Weights of a small image VAE: decoder widths [48, 96, 96, 96].
Rows from block 11 of the encoder, named by matrix and row number. Rows with one number belong to one neuron. Each number is 500 + 50 x the weight over the matrix's rms, rounded and kept within 0 to 999. All counts start at 0. Numbers have three digits each.
# fc1: MLP up (encoder.blocks.11.mlp.fc1.weight, 384x192), inputs 0-191
# fc2: MLP down (encoder.blocks.11.mlp.fc2.weight, 192x384, transposed), outputs 0-191
fc1.7:517500478548543479490486531544522480485501457473500510459460498502518479469477495525468487516517518504560469488515478468489554494563420483536509503483488500502495499490524448449472474496492479409478452457498504557528450483451502500482519455494456458523484505496491443501473455516508517493508486452531554491515516522451516545506565471509510430506471524550485526519538451542464529493496535503506501497476562509504527443536472483534480495537504542492479515458480543506450482511490496496467486497530502492473476583491507520471479498500483466502494500540516507505441476502447507509
fc1.8:489465479560452463511489553590456459441559511569498461503583478477432478479573477430436457534520522491529461490437522482441478499552458563541482484527488588650497490461382565578540520491541501396453544576554374507554541442439600457573523495510554412512502578435523460573519513474456555480455556508434449488447596512613581488516545561509425424512480481439517499597576494599485496509443544487483534545469508536503539546565467481490499534464400452474485544491478480427544471671438473501496485437647525591668522495483490565503542329504513500513487560452493540546510451454524469536
fc1.9:490505467545446486501457462452523514534500476512501504502511534501502468444487456439527502489482475491506492517569461538494499519432470490523567546503481460424457465457419456486404545525389412457397538501485462514490515485496476502465542538507518485478498570552629468492409547469504479525545534501463524503496544495543442426515541482484529510493527558524457536467547481492518508531456540557529460521543569554491514515454511490522493436511459531424463546486486471503473508458500562497500500502527496465487486518525486524467414512514479416422550455609474545505490446512547466473
fc1.10:414424452509502498523528492511499526455438551610503524411491542577481485486502560586491425482465462564506550469526569474465412513453431571436498383472527487524507518498541464548541427463519500550495569490426482448503525554493514408489530529486473520535522455461569477449460345509530449601529546509637499506499468479442479466490514516482606529474458547552571523580551443507484459482576552553534522572562456502512486543533466516613506479529589484444534517482522471417566618608490561503513523451462519499559506518387438534470557451442528529510436428548456506532504552464385511551
fc1.11:435482461534525551520520510474463440484448470535499522486530489462450548507506503515510507413589526431526533517462450476501559429552489486474537537590567472468566454558481490557379553533480524495509479441511550483501456525457496531568482520543567505540512591573367518509473431506519534440501448600531562486475537436456468508514431459571523449549537467480527522449435474529583496504568405473497527505507620463539509441495583492467491527485506595533405531445533466548504551461568530517551461495503512558481481516695483420511651480516462493512521564471499395419451521468502481534
fc1.12:543373527505558408503474417452435453525395399508438499546425487447511518485526467528540483561541493488605538472425391519507543607477487527486536531505506483536490451435422494412522542543556612579516479567499507558502588479526528410512545536531500589505434490515378540487513368577531617483502377491574525564527604597583434500477489487545486500531520510493566505538467430505508528555404542517407586508502557480482504448384551506546553510546589537481520493559489507511473449551482472469481522555497453434536532423501619479451553450468498571576479466679465532644507509606463575520
fc1.13:483445514466520561490491483467426509480450497482490457494498453448527510483450486461493529507487519474499497532533520511520492521487427512486495464488489517474444498481485463494496454523463532574509519473507535508513463517547485502501499475447521492515503478513500526526495485524447499532524523489505505478456494563463499512477482518451520519514531450460492464453497468536495494500500521514526548508487493545500486508490510432508499507496550510514466507513511471488469456413506500470518472514530499508520491448583488501472475464467512563466515526470522480479554521485506509505
fc1.14:480375465456520558517478533508514466575442433475536522505442480480502485439469561511549564537511466499471509422484522507540476534501496505529526565423564503535494521492437479516515474493484389454430489473485515468498521512439509481489544431453468554448524502531509506475476482539491490510454483416428496501524494477506574455463602481553543524475477463466533543487477471492468483496492489437532455507516498564439475526629490444516469465482538521497449463528468549458468450606488506480520555538498502545474494542538482528514447448408505514440469471530505459474514513455585470468
fc1.15:486591426464547542526465512487419612461499496471511489556434415470435548513513525547528563492535468604572535568546436583548514504484449474553481500540511497454473526486514413486489461526514537466428409463536428535485545481611479517577579463446478494460485525516516572492461434527422469475510562499505571487391487456620495455466526550460542562390552382469428476508456487460505525437439530450483485429436468555463479457498459397490488419517483508458508408541493586567441332430529428434542508584494483576501511499487519480498465504564486475465501489506448571505495538521506511481
fc1.16:417342512556535499627510450686618530468376572491487566478489489487547509472485437585569520497498396533485402351585592536567519495431587476577513521587472464511367436503480529479538493553477491494524559604521493449588553491392486498399607379468445418486491355470502460587472550570483559442553521565419614560543382414534551565487419534520519477489341597474534528567492558487433518453573490542484492578557554454495439571533544555500491453550397496492406445426424520501566437450578465624502514472465490596449479512450378460521503351498610499555471481628438495531613481549483522396
fc1.17:511412533478599301520407455446418515518548423554499569453501462587514531475527537528503503480405478597506565526495456495551527497477483537440544431489436497492530457428481551507482455449515438506496481495476565527531486505451567464522505580468607526497503526461416500482628487547471624523600514516525427445499544537511428489490499454515577463521504500486541498603474508411485447491552379459542510525512571507480510460574541542543525536467489541473555511446486533435520481535468495418462555524510497625565559427544518401493449540542514559425578472553465532546529569468456543494
fc1.18:450448496424550469493527441557578440482451580509608561496521455438504490436380524603554636480544551584566480357466426373494674560436451508499482515391450500420558536520517461533572429506427546469511498516545478536554402503555520570413438484566513482471578612509451440533544420500472573555528536530442557541557594592574524429546512469405513540482550509561562478524453511645526508485439521397589386436548387451426528564543518512520572476587614471479457455515451513467427275422515482489490508608531547540472460494438522559538452453456457478419503472641563565524449563466588394444
fc1.19:501580439501542467556495382457501497553568489448513479521537511551494457607528458534467633472547416489485514492528641466460417459549517554452537576573492438500602485461607545471522461580528534514467374511488475617337500555490444539472495546483528469546570522353410512539532563478434603418520397487493367599609478549477467560533472509566526479531551528360473553503468466572636534494554525533666573513540349476537448444474465609523470496552365520654579488557518478513544594437598445555520471551580502410592536427543371510539418472485542581424485442323520459574551607493501477519
fc1.20:553480463541542455545469508566540511458546501585510470460553410445496513404508547500454517559518535430514469533526529530489529457517546530646430427505454460493520538421369545523568475436561536542401496531445509463543597477367457432407470454376440448503363474453410376493487520497483516518423508470546554394565571497447402500493541440615587613486502489493455523385486482523452446460529447518592562473460542516619525459492410456516537470622416441546452490461459534457306451573458528568523487538498476493602496482538447506514424521529499553474524551447471505510469490515584442537
fc1.21:504442500503469494503494503495481538495468493518509490469492506514518486491481498525470507495530509505473545502498499481493475526509547512508510503501526506467493511532511503469484466534514496461524516481487518494490482514465523511504511505529512499477482470482497548468499465474534503479532502499501465492486502531534535477502528523494521556521534526463521493510522492490516483520523531537486486542484460450503502470491517502529456477469522509526486465527499499515475485560450479517529538475522505473497474519461507525526511481471513508551474488481517501534474511468487489521
fc1.22:477428502502514501477508494479442473516473542472472513524505472542513485487513491502501474518516519539486503514505490544523487476514410521479522484479507500514477484453541474506490508508458478494543491485511525511525486499526518454450484486482484474519491511521546475486509502514510498582514504438567533536490496549437507481507451528472443498514501471477492539493502509471518514497477544507520517493511476505510500520520522523547518419498564531508472560481494470489484496426491476494495519500515514511500485456486489448454443503499500451493483480514513527507559500532514492475
fc1.23:485519518509530558490558453566466534484487564509515566522512505444507497446510539553504442498540496560507495479473503497485552594431539484467475552539522521519463541515450456496539488524505623485446504496512477454538498476422514509546526483537500526495569481569514500462497419474475481484489502526422461488530464536531470501481528526491434482510470432475550495506447523512478493460453442476515510432508423523506486495529543569494468469421548466512463569525485473515494455543512498470512486430451488566531534523497533539483468499477494563547467451431495514557489488519502509538
fc1.24:518569508516482524519502488495536417514456504507521506529509460505508472502455542416496495454507457470509453523453484539518542519479457543546466530512499513525477524531413463448543557537483549522523502513526524487428480458477505539472505511559497499519555519458615440459538610457545453511543510523521525545512472437485505555504490477450473471440558504549461511544490521533501519543476523489483405497502542569448526502517539456494497441552492496527488560518497498499475459487458473495506458479494487516531502481529403568497482500529452447486492445495471488485531488557583489469
fc1.25:457540441471493487550469481486474602527531504615505513460515461458489536417400443600570456455433529429492488511499364457553384556443575489523463390444514422508549486472564437444486467488514490533557476501543476494653457469524577507525493452525401589486469416546569432565606532506514365577417504466406525382491557485511452534478530525482496640549519565468379487479412524449484551445542557486333593541450590553486452575555528471525493589475514456424416559516437417628508390484454492442538503475494472491587412500494531454473423545543498374533485507407459530415533549454540493505
fc1.26:451437499513508491487507463537533452494544549522506528527489521453547469515468497596515515533472468538539508514528471517528507478492427526451579480426514482537467488492455485480455470517459537448548469480471502465496442523436482512496531430520499532521508443480539456483550529504517498549512502440618424526512458593478496531487458508464512445479487517540541493535479479535489489505502523523445484492508391483549541534542453512463455486411565486511458534513500506499490511626481512523513541483510512555509519532462465462519524546461530487522464416500496513531497451496467482502
fc1.27:512563517403537509457462586477638502485566504523486575551497517533477499472564551574497538490547408469496490381591507483497618595499439441583481547360452471443495565584522404465458638609446612566431553500477360404355606546539573509499473628552457460504472586494387416430488528457651453469520547465483561462488487626528511502506502463456555544600525470560515510551475450563463506483494506474412437440493608430459571500518591596543474427420542529491387563607583559472348520565528421539378498432510489484442559576532570491587568538635478636551463506488447491432493498479436601550
fc1.28:510493482511513487509512506462479512521456495461512522478481441472517536461510483516550524486541496496548478458508464510521541512496433483470500528486440493479434513528560518515505497538454524471506468468508484498477478504489546513495508498496455461530531491457546457491458460550499482524560493446530549491493471543463524480503472503458500527515525456503502508487462499478470512503546473478507500505537436513457492490481439481496515398510476492500534492510524477513513499425496480469504476515509512498512526476524490510455405474461504485536505497512493477491488491508531477484
fc1.29:494475512471500512496513491536498523495573505523482539483510526526532470471535459533509540536540477519514522571474516492466436582502572503517522548492455561523536510466467456525604484488571562535526492500463548559519423495509523489509499478562430511500538551511457507411465543500534506486526470487494551519497476536582487454463501501517447544449596467551513507526463522458534511516459530474494460491467451530537445478535461502514493549512571471471509540489471521474516452545518542506462531497465499535534565475511479542428549478522509507528482504572468552488502509525437491469
fc1.30:547485479474456542496480416452443507475469450450517494449511462545540528449394474515514506475538524543406506496485525507466438474456507455493497400482495527487524549554431463508566506528469594589488550493485485506481550475521571517491470549492560480536586483520551483519436505454521478480553492478505496498558403624369543514520507509443577505523504516515553434568486457454600509523432491515560577491500521519478419506445501498478446449532494495490478561503467463456448520588548528432515473495517533538573487442482480539548455417451529520527517475405473596553434596434480431519
fc1.31:507516483500496500510446516518521532481483481541495514491470519483518525490534498500479480484498503488483521504531499478498503493532523470541479503511533492500483481509541515506478499514551462498464485475485482511535507505499503508508527529494492488492467495487505540538498494494500551479547519486495499499479508515434489561478419530510503567530512502499494492490480457479515481492521519468518528534488521498490486489471506504539493532483488497504539478485516501454526508546505505490524521498533513535487524531472559509446533481467525512494511529480503512514451485536495499495
fc1.32:427601524510521551478561471513542559485409477548464534505563467430537461474452479378373507542443496509453446499569605520457523461447553546605481570481431431422476494481450421624563480523393523501500489546448360484531507498378568478529533444529435532486474476469560489377443452518542486487606507425399491511569489633433483494519597492469412521566530527443632471637455466603460474516557582561580497524463328562532424458535522583502524449462484465446540484559440477569514583535537568459518493485453515406490580526475488475566448484583496499638463536483500470521505541571488455533
fc1.33:499479505468554570522468496483586406534552438543460510518477492468522509509539503474467493491559460529496524476509497542492544446531571582405548529474569514591569532423398418549527494499458551469467485455567495394565573519508428460528510514504477482491474441585433506429499461498546585522450550457449466537491479467527411464482512527539526576546517467537544503485558453398470500507483439466491527464540502574450522525519570504527557487590552557507452527440469470516386515482476553554581496542559483465431418513376502519470508540533513504471454552485503567605483568404483517498
fc1.34:556369581466499575511550592400464502526506587528464439548454420599531458481533445480480476472465466411540512512493464457472424551530486496513455390515433500459571522506540414493488493502456509502488573530522487485462378486475529530491480653381616474482538473419486515551440576465509475592346526456475583542468425532571547535481528468517455511543595477501477461500500531452551561474606464516453573474518461470449527539478466469415512448500430481592534565483468562547393346416369391437481489494584455465477503539468524531467401571633524483487478440606490505431490442331531587461
fc1.35:510515470456555634545493479506532458496460528464500546501489484581498504498527476508554546578490508421532503544508492458469542515520429452469483569475451494533539495478542469508510419508482485513524520478517570559509484507551518499504475479584469465567526520517464422441516576538484451419524495473552583496400450489426543426479469512455499638524550458546500484458509555541455500463516469517522532518481534543483503486534471489519540454480506501429583551503504547502501513381483553511487481507532508487432418455591480453439510437485500463576499508519496566471578553475493520456
fc1.36:514434525490561575494490463551435445489495478491475505521505528537504459547465469493477497545476478547444520567499487521486531477467483497468515495507478478519548488501520460468564499480473606458550526521519502557478508524506510494528499430455476500514492460515500480489525593503480555526502449484562497534479511470481506515462579456489511538503485486484459504505512505548470524492448467516492528506462517506502497468522467530505514519545569510487489561467468518485459516502535534506514502486476503469513502496505569511545516449448560518470455480477509510468585507536468485491
fc1.37:477476490523491434516469491544549475517484443575509458502494485495504508489497500496492476522458500491515511443501547525490489504548488529454495479538543499465495493485490555470513524483511417479504508487527579523488505514558490505490516488509463485464507530517429543533528463497521527522507495488581487486541493428471571460506479492513537429533490527578495538570502507502510503487439579500486490508515538506462518500533542529551553526455531514460463522496481487503480482563511507483521544533541514485515486520494487486510569491476529453516490482512499510491481489472538498492
fc1.38:464513508421593581519451499567488445463471563543497479492387503574545504447521450432462590488530360526554461486571462500519538497419467489481448543492555506509439429483463565546626459511403479496358598550557485502537595440486578506557453437435517517467521504514559457555360555505377526526544485448607541555389483365509564454524541524569507585506647446518457527512590492492498632492444473487508514459355503557482541465578501469501498463584509487530530534580514536583561413556468512473521538511515528516516532504382424468496394508529451478450424392544512497529506494480502527435
fc1.39:453386541466536614532497446553486520511524437536516445503505426512506491507411566551550482416425527529533478450462500482449481509450529530546444478464527526527458519474531474530521513344449483558550539523481542547447502499505518584443465474480435526472506485484519500498526525497498464539477507443524509475479415529482475524484491452510484607422477538447548491411461548496487547429494450480497584472599411532532483498439543469495470538545556509491522506483537528495538540436436573381461470572540464516542531532535491503579511483566494473363508467547485468487518503554507508491
fc1.40:509474501507460471522494530518491538526486497532485497510493509534516520486499474514519495519508500520514511497521458479503489498463557480546524506548510500492456479504533525524437487518559477487515496522522506493461482512512524506536508513531459495500512512511508512485480498492538455500536507461472518508473527517550492497493493492495478532522544508494497508465505507465540519467522520474522504521501478531452492515489491500523504487501537516490502497491512506527482454516456471487478525506510495517501494517472524490487499453531507498515467502528495490498510474510459486496
fc1.41:461531452466407481461501462503552590476558684599432508554469471529533455569514479593512552525516408480478544499474439516513613505499467508556541576489572539660544451415512483525452491533540586688517597481505541519378474581676498463512459568503640464514471512505583487442528565525606522412497490383345541522473596529615394503478500552500518626469550445479527453522575491604512547509373489502475467526490435374605490438636431534553552375586411460490678517505505545581391463574521533516468436428370511568521546409394535516466569477422536504506514499476534544536536528476511510446
fc1.42:487496531497586493438532466559478449493454604530490512468463467479498525413533513530547492515440531407479462577496441561503526471524510576448497453500462446507452513486530508449554400512480496501465498524467531444514509470601497467520550432481506546498604490516546520497522543562448408513532557513489444548543561404577511444492532533489519407519462502548439495622534528519501464510502531478471478522460476541492559513584466471509460525458493497502453528495477480524513402575531501520582491456473478516536536541441462460557451604530500491422446454528515527512511421581404567608
fc2.7:491502444490554462458462519447480465535524510458486499502518460529511464506490471522567520507523477474460474548470511513552477496527535490482568522521504516482467530529525483499434478471535452527494542526552511532482432497481518531498481449450458540535517527561491539544437472476517490469518505558429567499523559477506528511511480575558455511512511524471578476469459463530538519515504462489488461492507527527504519509580473485499544436471483514576429580470455494494465548483467512483501546542554502567507487494551464548509496512484545466513506495452509466470545515442497460521
fc2.8:565527558567546537621463485447498448600468516551582470528555653519550470506499576411589542480420531523559469487500540505513578490523525422525467518500427593500391522433542463471540641668586523560365491496455382484437405487481603496496559467554479548566431520558507432548525439465483393556483480529572578610560504525519469543386540421496528570507540525534474554394464524508561486519418576589441435477499539563549528505460449548483586447566556521491473410472473603490507485476405471397528528575534527544485527560489460506572608475502367514508523510517549516530479471587484507391
fc2.9:562548498477453494462484405405496477485529511533429524529461472576487539531459515465454498485417512527481431458562452591527501508435450525478573506495523470412457531439513478431483506374555484553465480477468493531461464472608521487538508495465489571478499544477439414535447502493522551482481529546509585404537540536494474453440458438551505438503545450490490451489508481531487466513527486529549548485526482534486484524525596566456494492564534492615431590485550526435458527514448501493537537495548468454563584476484557572536533511415529520505514513441519476543576520549462475516
fc2.10:484493494476476445463382514505586539470520507596476523410431501459508622497481594474479445541540496452481551490497498558503564516509473416508538575548525505492469544533496453479443567514446419494546427415537525470527575470539506526475473524448531463582479548521523471584530527490386554510568436594460365551477455470443574475450568451458513534499513435583467467523527497472526497437537512525419538441450491489400586457564467452655384493441584489495495491483469503528578573539491534535492477452524456516505540488458575515499447530436470485570569488454479474552485516513556441484
fc2.11:573443525497488526491566505502495451499470547423518528488500465527430476539480554568497429482462554570578438521549528484492501488529490487608529554501622587569547590450471465444483482569529448490442631584479489502485510516500416386522448482502573490457501500487511455469418497519506509489470482493443528530515545463527467515473493439477492452504566561475519466511507539526430419575478501530447562549481435501469394481514526412467514453561583569442443508551496479424456402412540581480512471496410486510489492484451541490497491451486524507543481468575455485361517500463452513483
fc2.12:472385359556503555475549479389537501537512430527519463457491534576436547550505560569476459440442425576541491416552565477554354515471454528356470602450468529517365463502484495515503561562500509632505574583583494419396548369607619459510588617451523547535391587474489512571439586425623488421375437491568586521548531532571503433519497448517554277586500549471516619602497534496510602591461570359548582497535546477559601481600469525462509490450529489463481551469473445444421583477544617396499510516494570452381509486402540494489557594529485360561441467450566525388475517529558428577
fc2.13:547471446497495592475490563458467522514494488445481452515488463493439548492446504458451480495488440528454468495514482520543502555462452520542518565481508489508557506531497483521492526492510488456479457494462531518494517543467501498522566522492433564452498482528449496494462455505524524483515536481477505509524497498431464519442511483515502520501527449525486547540527488547461494503444500501575530519470457496492435456486538542493470495470557568459513472474474560503474500532555478491472485519505481493494450498519450485508505468501493482495468475516505465549556480515451457452
fc2.14:486515480420498505446392525411474428613563460544502541483541419476542485569525463463483511419556524525495530477505469514442475509445463521466488439469494447473465506512497416423532493513505535530536411477534536555456540568558549529515552617490488560461496525559454514506466492528557492470551572502576459563487527443523456481503397513438519462490498602433545573497568595530459598527588468478490490469525514477535468458476506546490552630439467596558478567511497427479492547500467494524442467499441480523476457525578492524508526589505503536536533461494480412565542521577454476473
fc2.15:519525472540467376492475440539590479503539573477567469526472530525538594430532525525364568465551450499503481527427541502548491496524512465457554553495466421512598474574475441499509399423483537557484528421556439440566476500502441473388532490554416576477576537458447494598537527509518550571518413507517497524524544434499567515582446528515475512491534577544557471448513563470528535550455492518504505555533563442482477432500521468519532499503441485475521533547479501445519511470545422564441404511576548526555528530456447462511554480480488455508476458493401432572542454537484562330
fc2.16:579470527431642428483539483500541470495532484571473488458405595382543613386514470502468542532463501417433407559595502418457581506500486393557502394567516527533526494447537560515546474524437511485548473555588475442409629633440591270468466483595538454507533454470539595547535509546423478507448431283601570487572540452459501515531475467522541506507539516530498457577594470529439510566557518454465508318526530619479606491383523544413518480557500332467586500480404543501526434565505452477533339444475479530506523591519556505486505466604484494516586539396479494434373432505546421434
fc2.17:515490487444461419515437520460402592488508410541600443543502544483468455460525525460475453421525534432589490491492616510570463517456539505459574510482531502426526590591548497542492628513475460557445574529496551539474513484519498515519529440459506500466526479527514469526457466481456481542502557444447539537547484488564544467486545544515502456507523579532499507490526508556527439553502509405450421485589590455438588583555528517510476410557454472521522612468542507433558483404494558537515458474541445451508536455510512452541543407413517482479465518423498540445556474468479451447
fc2.18:539473483605502458416348533474476538605474584520425481454476408504595536559581488529441558508470424553601500563409563460566588435426460497400524523554496596470523537605470505441480515508487610517559558552471548547477543529515471576567309581532434447559454571494596565586504562404534501434494498556519511515510526572506446444509433479472491504525563427555495645547493457575438554439584549505552542531466558508518447426558533498345583585511456494426434489527466503523584496516562504518513451421524573475522381500385437421380426258470454376455471464406458554575494511588541544557
fc2.19:490464542493617554560530552507521528534504510556487520566483534507435548496540443481582542587410502612530547518370547519425541521468625543595493520470517528519482472546352432578535468518506444396452554466453400480477526452484414549462518607558461630480372594427544444426522530438523516522477546393364476502461486603538646547478535559468443478555445508391459465527459507581565418464490590571457457626419417470563554551432497510514485471592559424494482503611411572461525335508539442485642550528580531490495457437509466548475538441420548431440478508651540462515548445462414507460
fc2.20:472518398434491499559439503552561546559557438548524429563454599397545472531447502438499629594587423452452589502515463560367549549409442540457491606560470447529432432487469520561511610396525524507471477461420496609573444388547555424555539498503486525519525382493590659555565400458500530612471463557492613613447631510558465398516533540425411596588644544398486515481547487484448552419479451530472550480514607509451421527509424564550430528518565511576567411499506500461458529469442448404654639465499462506541520392608349477602497578526591475547521525558466513519591583536559520539
fc2.21:482532504515495483488517499484505486489499475543494494464546499489469510505513511479545488489510540492526459540492534487474502500517475479500512521517525471507490503459512490489514521514475510462540512473527538487513549469476482510466488533545540527530499497531484495455494483459524490463530449535476442497522515513511546511498519495466519507533424506460546462524490501547486517509484503489521478516415460497490442484484520528565527466429527510533491437476533523513486479497502530532511502509551490505490535518519508520497534474501474527511501500537488480483548502522518496512
fc2.22:444521478465554465474465489515473512516500472547537501491466502511500517525456523499475480472517462496546501503516463524546495491523506474487539493524543452526446476488516475517466518493533481455482451482512492491525498491495524504505457504502532513488490485493459534549512524456535538450499529497508481522510509473511521485468542512497525492455511482522484529492486450536474499482497493502490549500505535511502485497491528519519500452496513456498468514467532518502492495482467532540514493459445492460538574520457518506499499440488456448521555559456536481521505494511501498544
fc2.23:485493502601454458600439451475501516599518496556531506504507426569521532471455556556404437455480529549496433445478431488525458498518489521479478466521518505552536462562401496510542522427482493420511502471523551473537491462503475488521493527467522473476503541481563469564547454503474491518541508495513551496544473447537490515456500536482561509555608443414569515446535545469474567545513509568573418535510472484518494459520478559482542529509521600452455466506455498557525540498525487482526532582485477522473437510473546554489534459492493473481493469494492452426488476490469499561
fc2.24:534517544537426501522525505506515468513491423501469515536512452475509504498513504541553496497461520514467533494493495560503608581513518540487482514485494541461464516519507469519478559462546469472504491452476474517495475483541409574541446547569502548444586523527496505562466472513485524453538501515602548521472481453534537506467413499494489440504472475532486497452570499498502507509525481536531528501458516517484467470464483450499521485538496573586439437510524480545517501508525499488475477487517534508488455484480514519494455467447514471441549553453569528504531534512518538575
fc2.25:521523440556522498444452455515471517508492535509554424503475471549437383556430525496557449499529457510438566413482347459458494469546490491506516483458518456540472563496546507501504607412548581478462476436481626411411447522523568446513506519449475511650613455484432530518583591518464652502516465405532459468438419480430501487517461481576468614490486507507499479607509592491523543479411423540490569459442484494425474438566494484622421641425389481534521389542403544516540637603534459497646478541577507575584563451433438468549440450411517479504619476476479407566510543521552487378
fc2.26:480489513512545414518498554433511475541534472486466523523509464499431514532512551483545509438504482503487543524496545490465516524507505431527543530491532557474451508435521493535488510468549484523470438505542546490508539539505519525541415498463497501527446474468462508506441504474541537452563536455572521506486515492503508485484533439494491420474473502425497501544559468537541480520517551435472495487525493455443514448492495454537529507486460527560466516492479566551474459486473583528503426464513509499515508514455594541494497486444427510507536468444509488487492479527462474517
fc2.27:433385469500450446600543489483580514555494538465450507433496501548509456555547441587529566476531670573525476536564543439494546550502445516500536526550523568535443496482557466621507459501582482521443496481600508419565535432543365555524570469521483418462493506487544474535451494507496478454576517415513444551487576458456514553554484491468559487559470436507481443438555540441433550598527490530523487524551511422489444479538493517561502523507500445532446493535529494519504537458501499558471564406515400546509534458494536443495510500454549528534419448504371551395524569432476471594
fc2.28:464494472453506474496480511544516508558551549447480512524441416495542564507447519446504506473551438523469511484486472497552467490473511471537524509488505497465557500535428501517510497425498511423532500495537505486514484554495510496505484535511468497449500504520445484484525450521505503517526543458454528479514452442527502497513510524497465516474521490507468539521513538463478558504569552529547505482558513567484523536413480473469490538518509492558484507468507493530522463478491480520518496484500477473555448523483457484470502518502459493486503475488524461540575516490477525540
fc2.29:383461470541478458547542429407481581534571507502499481457543554500480451525491531515400512515533506542444470513463517469461508523516492505461478530487552478502452506506546505523475542378519505556586474547543579564593470439426594460486540540501442518475463460526518460514458442523450488474478519475554545496566559505564516548455496518483523511433523451583516540488504546495525523559526591468511447527480508480560478556420481517499601525530463470527479506449543519533514563565488525523492551518473497478544462478508452500459487573479488425474431508401504433465516495450479597576
fc2.30:474479446525486483601480520483478577463524543536451514589589542441401511462449444555541477570492547356531448557390476530474386521499513531525500564484517447420507552531429540516607483510466556441554523496453509533461489506573439460477457545531549471526501466553619536457555442448458494506567473580490496448520534479472509539421378446471565472497480531487553423497527533548494453509514508622545497507463480524442539483424568526590515433419503544480465423538476476538531420470435482474471468489510500478522537484438477473527478510434546585438584507532553472536552570580418483574
fc2.31:437465512479485564501498535507503482474556533494562497479508508478543533488535502511475495432558485496540490450540492506493450489481495496517500513463510483530501463493502517526503501443541500457492478493482443468459465485512517532500540463467491485509456508539532507506535476489496503465496469467466471535458492521519516509447513522505470521459459467497499483480512514525501497492441475521431493513511499489473479523512491521512483460514483476509516486461505495498546506540483501464496511519514502542511523496495486488501459507533508542526462478549497476532466478458475454450
fc2.32:554531471413553471490448486460496517509537489479503559473536471358618559567573496420484495462507517452448513511391481467593548440401437497553543502424436495509446453531439581484528575438620449335602431466499529516431522584550443480544520473411469451555360489374585552455563457576516401439472433586357424433525458530520483532430437546474508548494426321450511532580589430464487523454437535515507483519521447458540477698500529682483471599462508572620482413312456403497529483623514488548559510467663437549476430526445511498422577533503472518473549479518549449485504423580548406604
fc2.33:522459381524445485502572573503589488551481452482500445471478549551506465450568427567389485451462476573553449485586480498483580513481447506493611480489516533592397552543467518596497493505500400603554438521546565462470548521547491465508486466473442517548433487469601563552490545487492569438597408501555544429503549505525586503452502563531537448473565507382498511476602463456394556471573445474488614512510461423599498540544513525488591572443550527429503532477513501478478539415419587475482502498431510508511444406469510517601450571475532494451531445552545548488581413506527503530
fc2.34:452531545568518515497481555508471496469475455533402503546568435437486375555462444460519497452560544506455486476430493480510608524537438547539502438433505490568526510604527507495565425427436465470535500558550507584482607507432544437453535453497482522506590449490446515483480481441513596435506547500517537419541423464468512476593494530499501523487478566443426575623517517534469462454516572505508621484505559544412557528488453541454493487543541466606441428465579458526482491473439454605541425560517448526521456537494398498611463524465530525507427538475507505533517606487591496542
fc2.35:483443502567481506485516528513473490516458517482547536518458452461450494467538504497427557486496408456561566523538495546523497535527488464465424479461510475516522528483483480515469466438580524499506461506506487538533486477473546463520491519484484483484595523508487545525497495435438477477470535508467542546520443497487450412513511501435490505472550437595507460578517513523489550528486513430592575571488525532499490476514463503527471480536575514530481502439543434482522413518495493503568508561464499450515588519451473485472366458468527519443509476516519444509524446569451521534
fc2.36:488499471504489490472499520474469545406510524529545548504555468540473474430525488539489537488545508540498507543443522522505484557499512542516539490464505444547460440452488488536525506493541486532513556499515604547567466482509461515578505539512477516497516507491529562530486505507621483486437529575512515535522519508450569522450507551516490485463522497479564479519538474526520523508472485462517486526452500462515465538537503473504499516487576527484486562549466538517493477519536523513516555518432518456497528440475512518471515512533561461456525464471505506492493460558499505517
fc2.37:472495535527474465466493520487535468489496446507507561504525503434530461534521544496552453541527519429501518445460516443510473460472535477500548481544518524481473489447550480502452482550450531579477485509482458474490543473497463460432491511531429496551533527564507518485491559489521534453460486466543458538492476508534471435514497509493434476474473515578573505506485542515574492496543479460446502446508514536525547500534537491500522463520560467523534522482478444495477497493487535481495509481474514532548512528495506533483524518458438489541515459492534518457447498520528501504
fc2.38:491508559501515453560504521462537423442528491414435487510424483442484479502475462459490566520482457430520428494441497448521516682644453532371540658437450482425492558635567523494468425353466581418493374397467498442555486467454587460578599480567499579435508314484453642542464536412509530440529483541614474483588498470453470501585356565525506505497527524492597544551486454490683578529540504583530542460528549511519540540529540469506406430546504523499451529390457357338451556512544455558454337460501458549546400447428593474483589585485462458476542526447591546499581546495432634481
fc2.39:521424484515429517483456510518465532509466445545512511594465428410475515491522519559427471500490561516529456525449341575469487459546466618496443450551504531479508487527445488511600504441502498486535450441505505564507520446544492512479520501530492484504448533486472527589494536480458537514516550512448554587461502465483462482434483506524465529489530467537484471605511461520547467509501507387484552500520412459458528517522481523488506554498549529463518508499498524539616503508475521512552435532530445531505427485512479438512443403423487539403587474490513483536552502491551532484
fc2.40:511475494510512552487505482536517518547510505507468471479451445510505517537479502450481407497471513476449505493515565465541464459558502504498481512553491444514469532562497503486503484481555494444507525499537487491561499522498538491535443453481526521486517516529490490501519519486506466486546529502466488450522486482487512485515492510463507484472475530542485476467510533511457534507474483486484487495463463521503508506531521490498534451482492530505514506498433502519507550489491495522525456507464469488507562533464491510495481513491466520549544494456488483523519476497465477489
fc2.41:433543501759458595555628417426405518541474602515514546459504535617369538558522375602423567385533551575572570543427430446533617512569417396483581551541563586468458490607507562502532535550568608457471523509466510466642487387576507633623498517476496570438534520478412516527498475657374499485395547441518567460560456529491450510511522414401529557566620504574468379545428449467393423513474561498563455610423453469534438552534504424569503531518449433419578515556531513562517498543458451568495543635543437491551669531391535426438496583559626466492528452447427544544491406476584521537
fc2.42:521406483547514497464476514500524497585557481454533558618467520484574538415492551453547503557457425501565490539499451453508492449458529534453421473473490501488578506559573494612464529481471475483425492482505507470534613487496502578482491477586502469510502402513500487469537470563443523549571524514528455530554418452438469516501495436530580530479473464462537523512656477411539471551571499490512505456537522514447544435526504450530401552518429534481540557469464506459482460531493527536482492511543476505579438524467517476579628577518474518503550498424474479534364505535448555474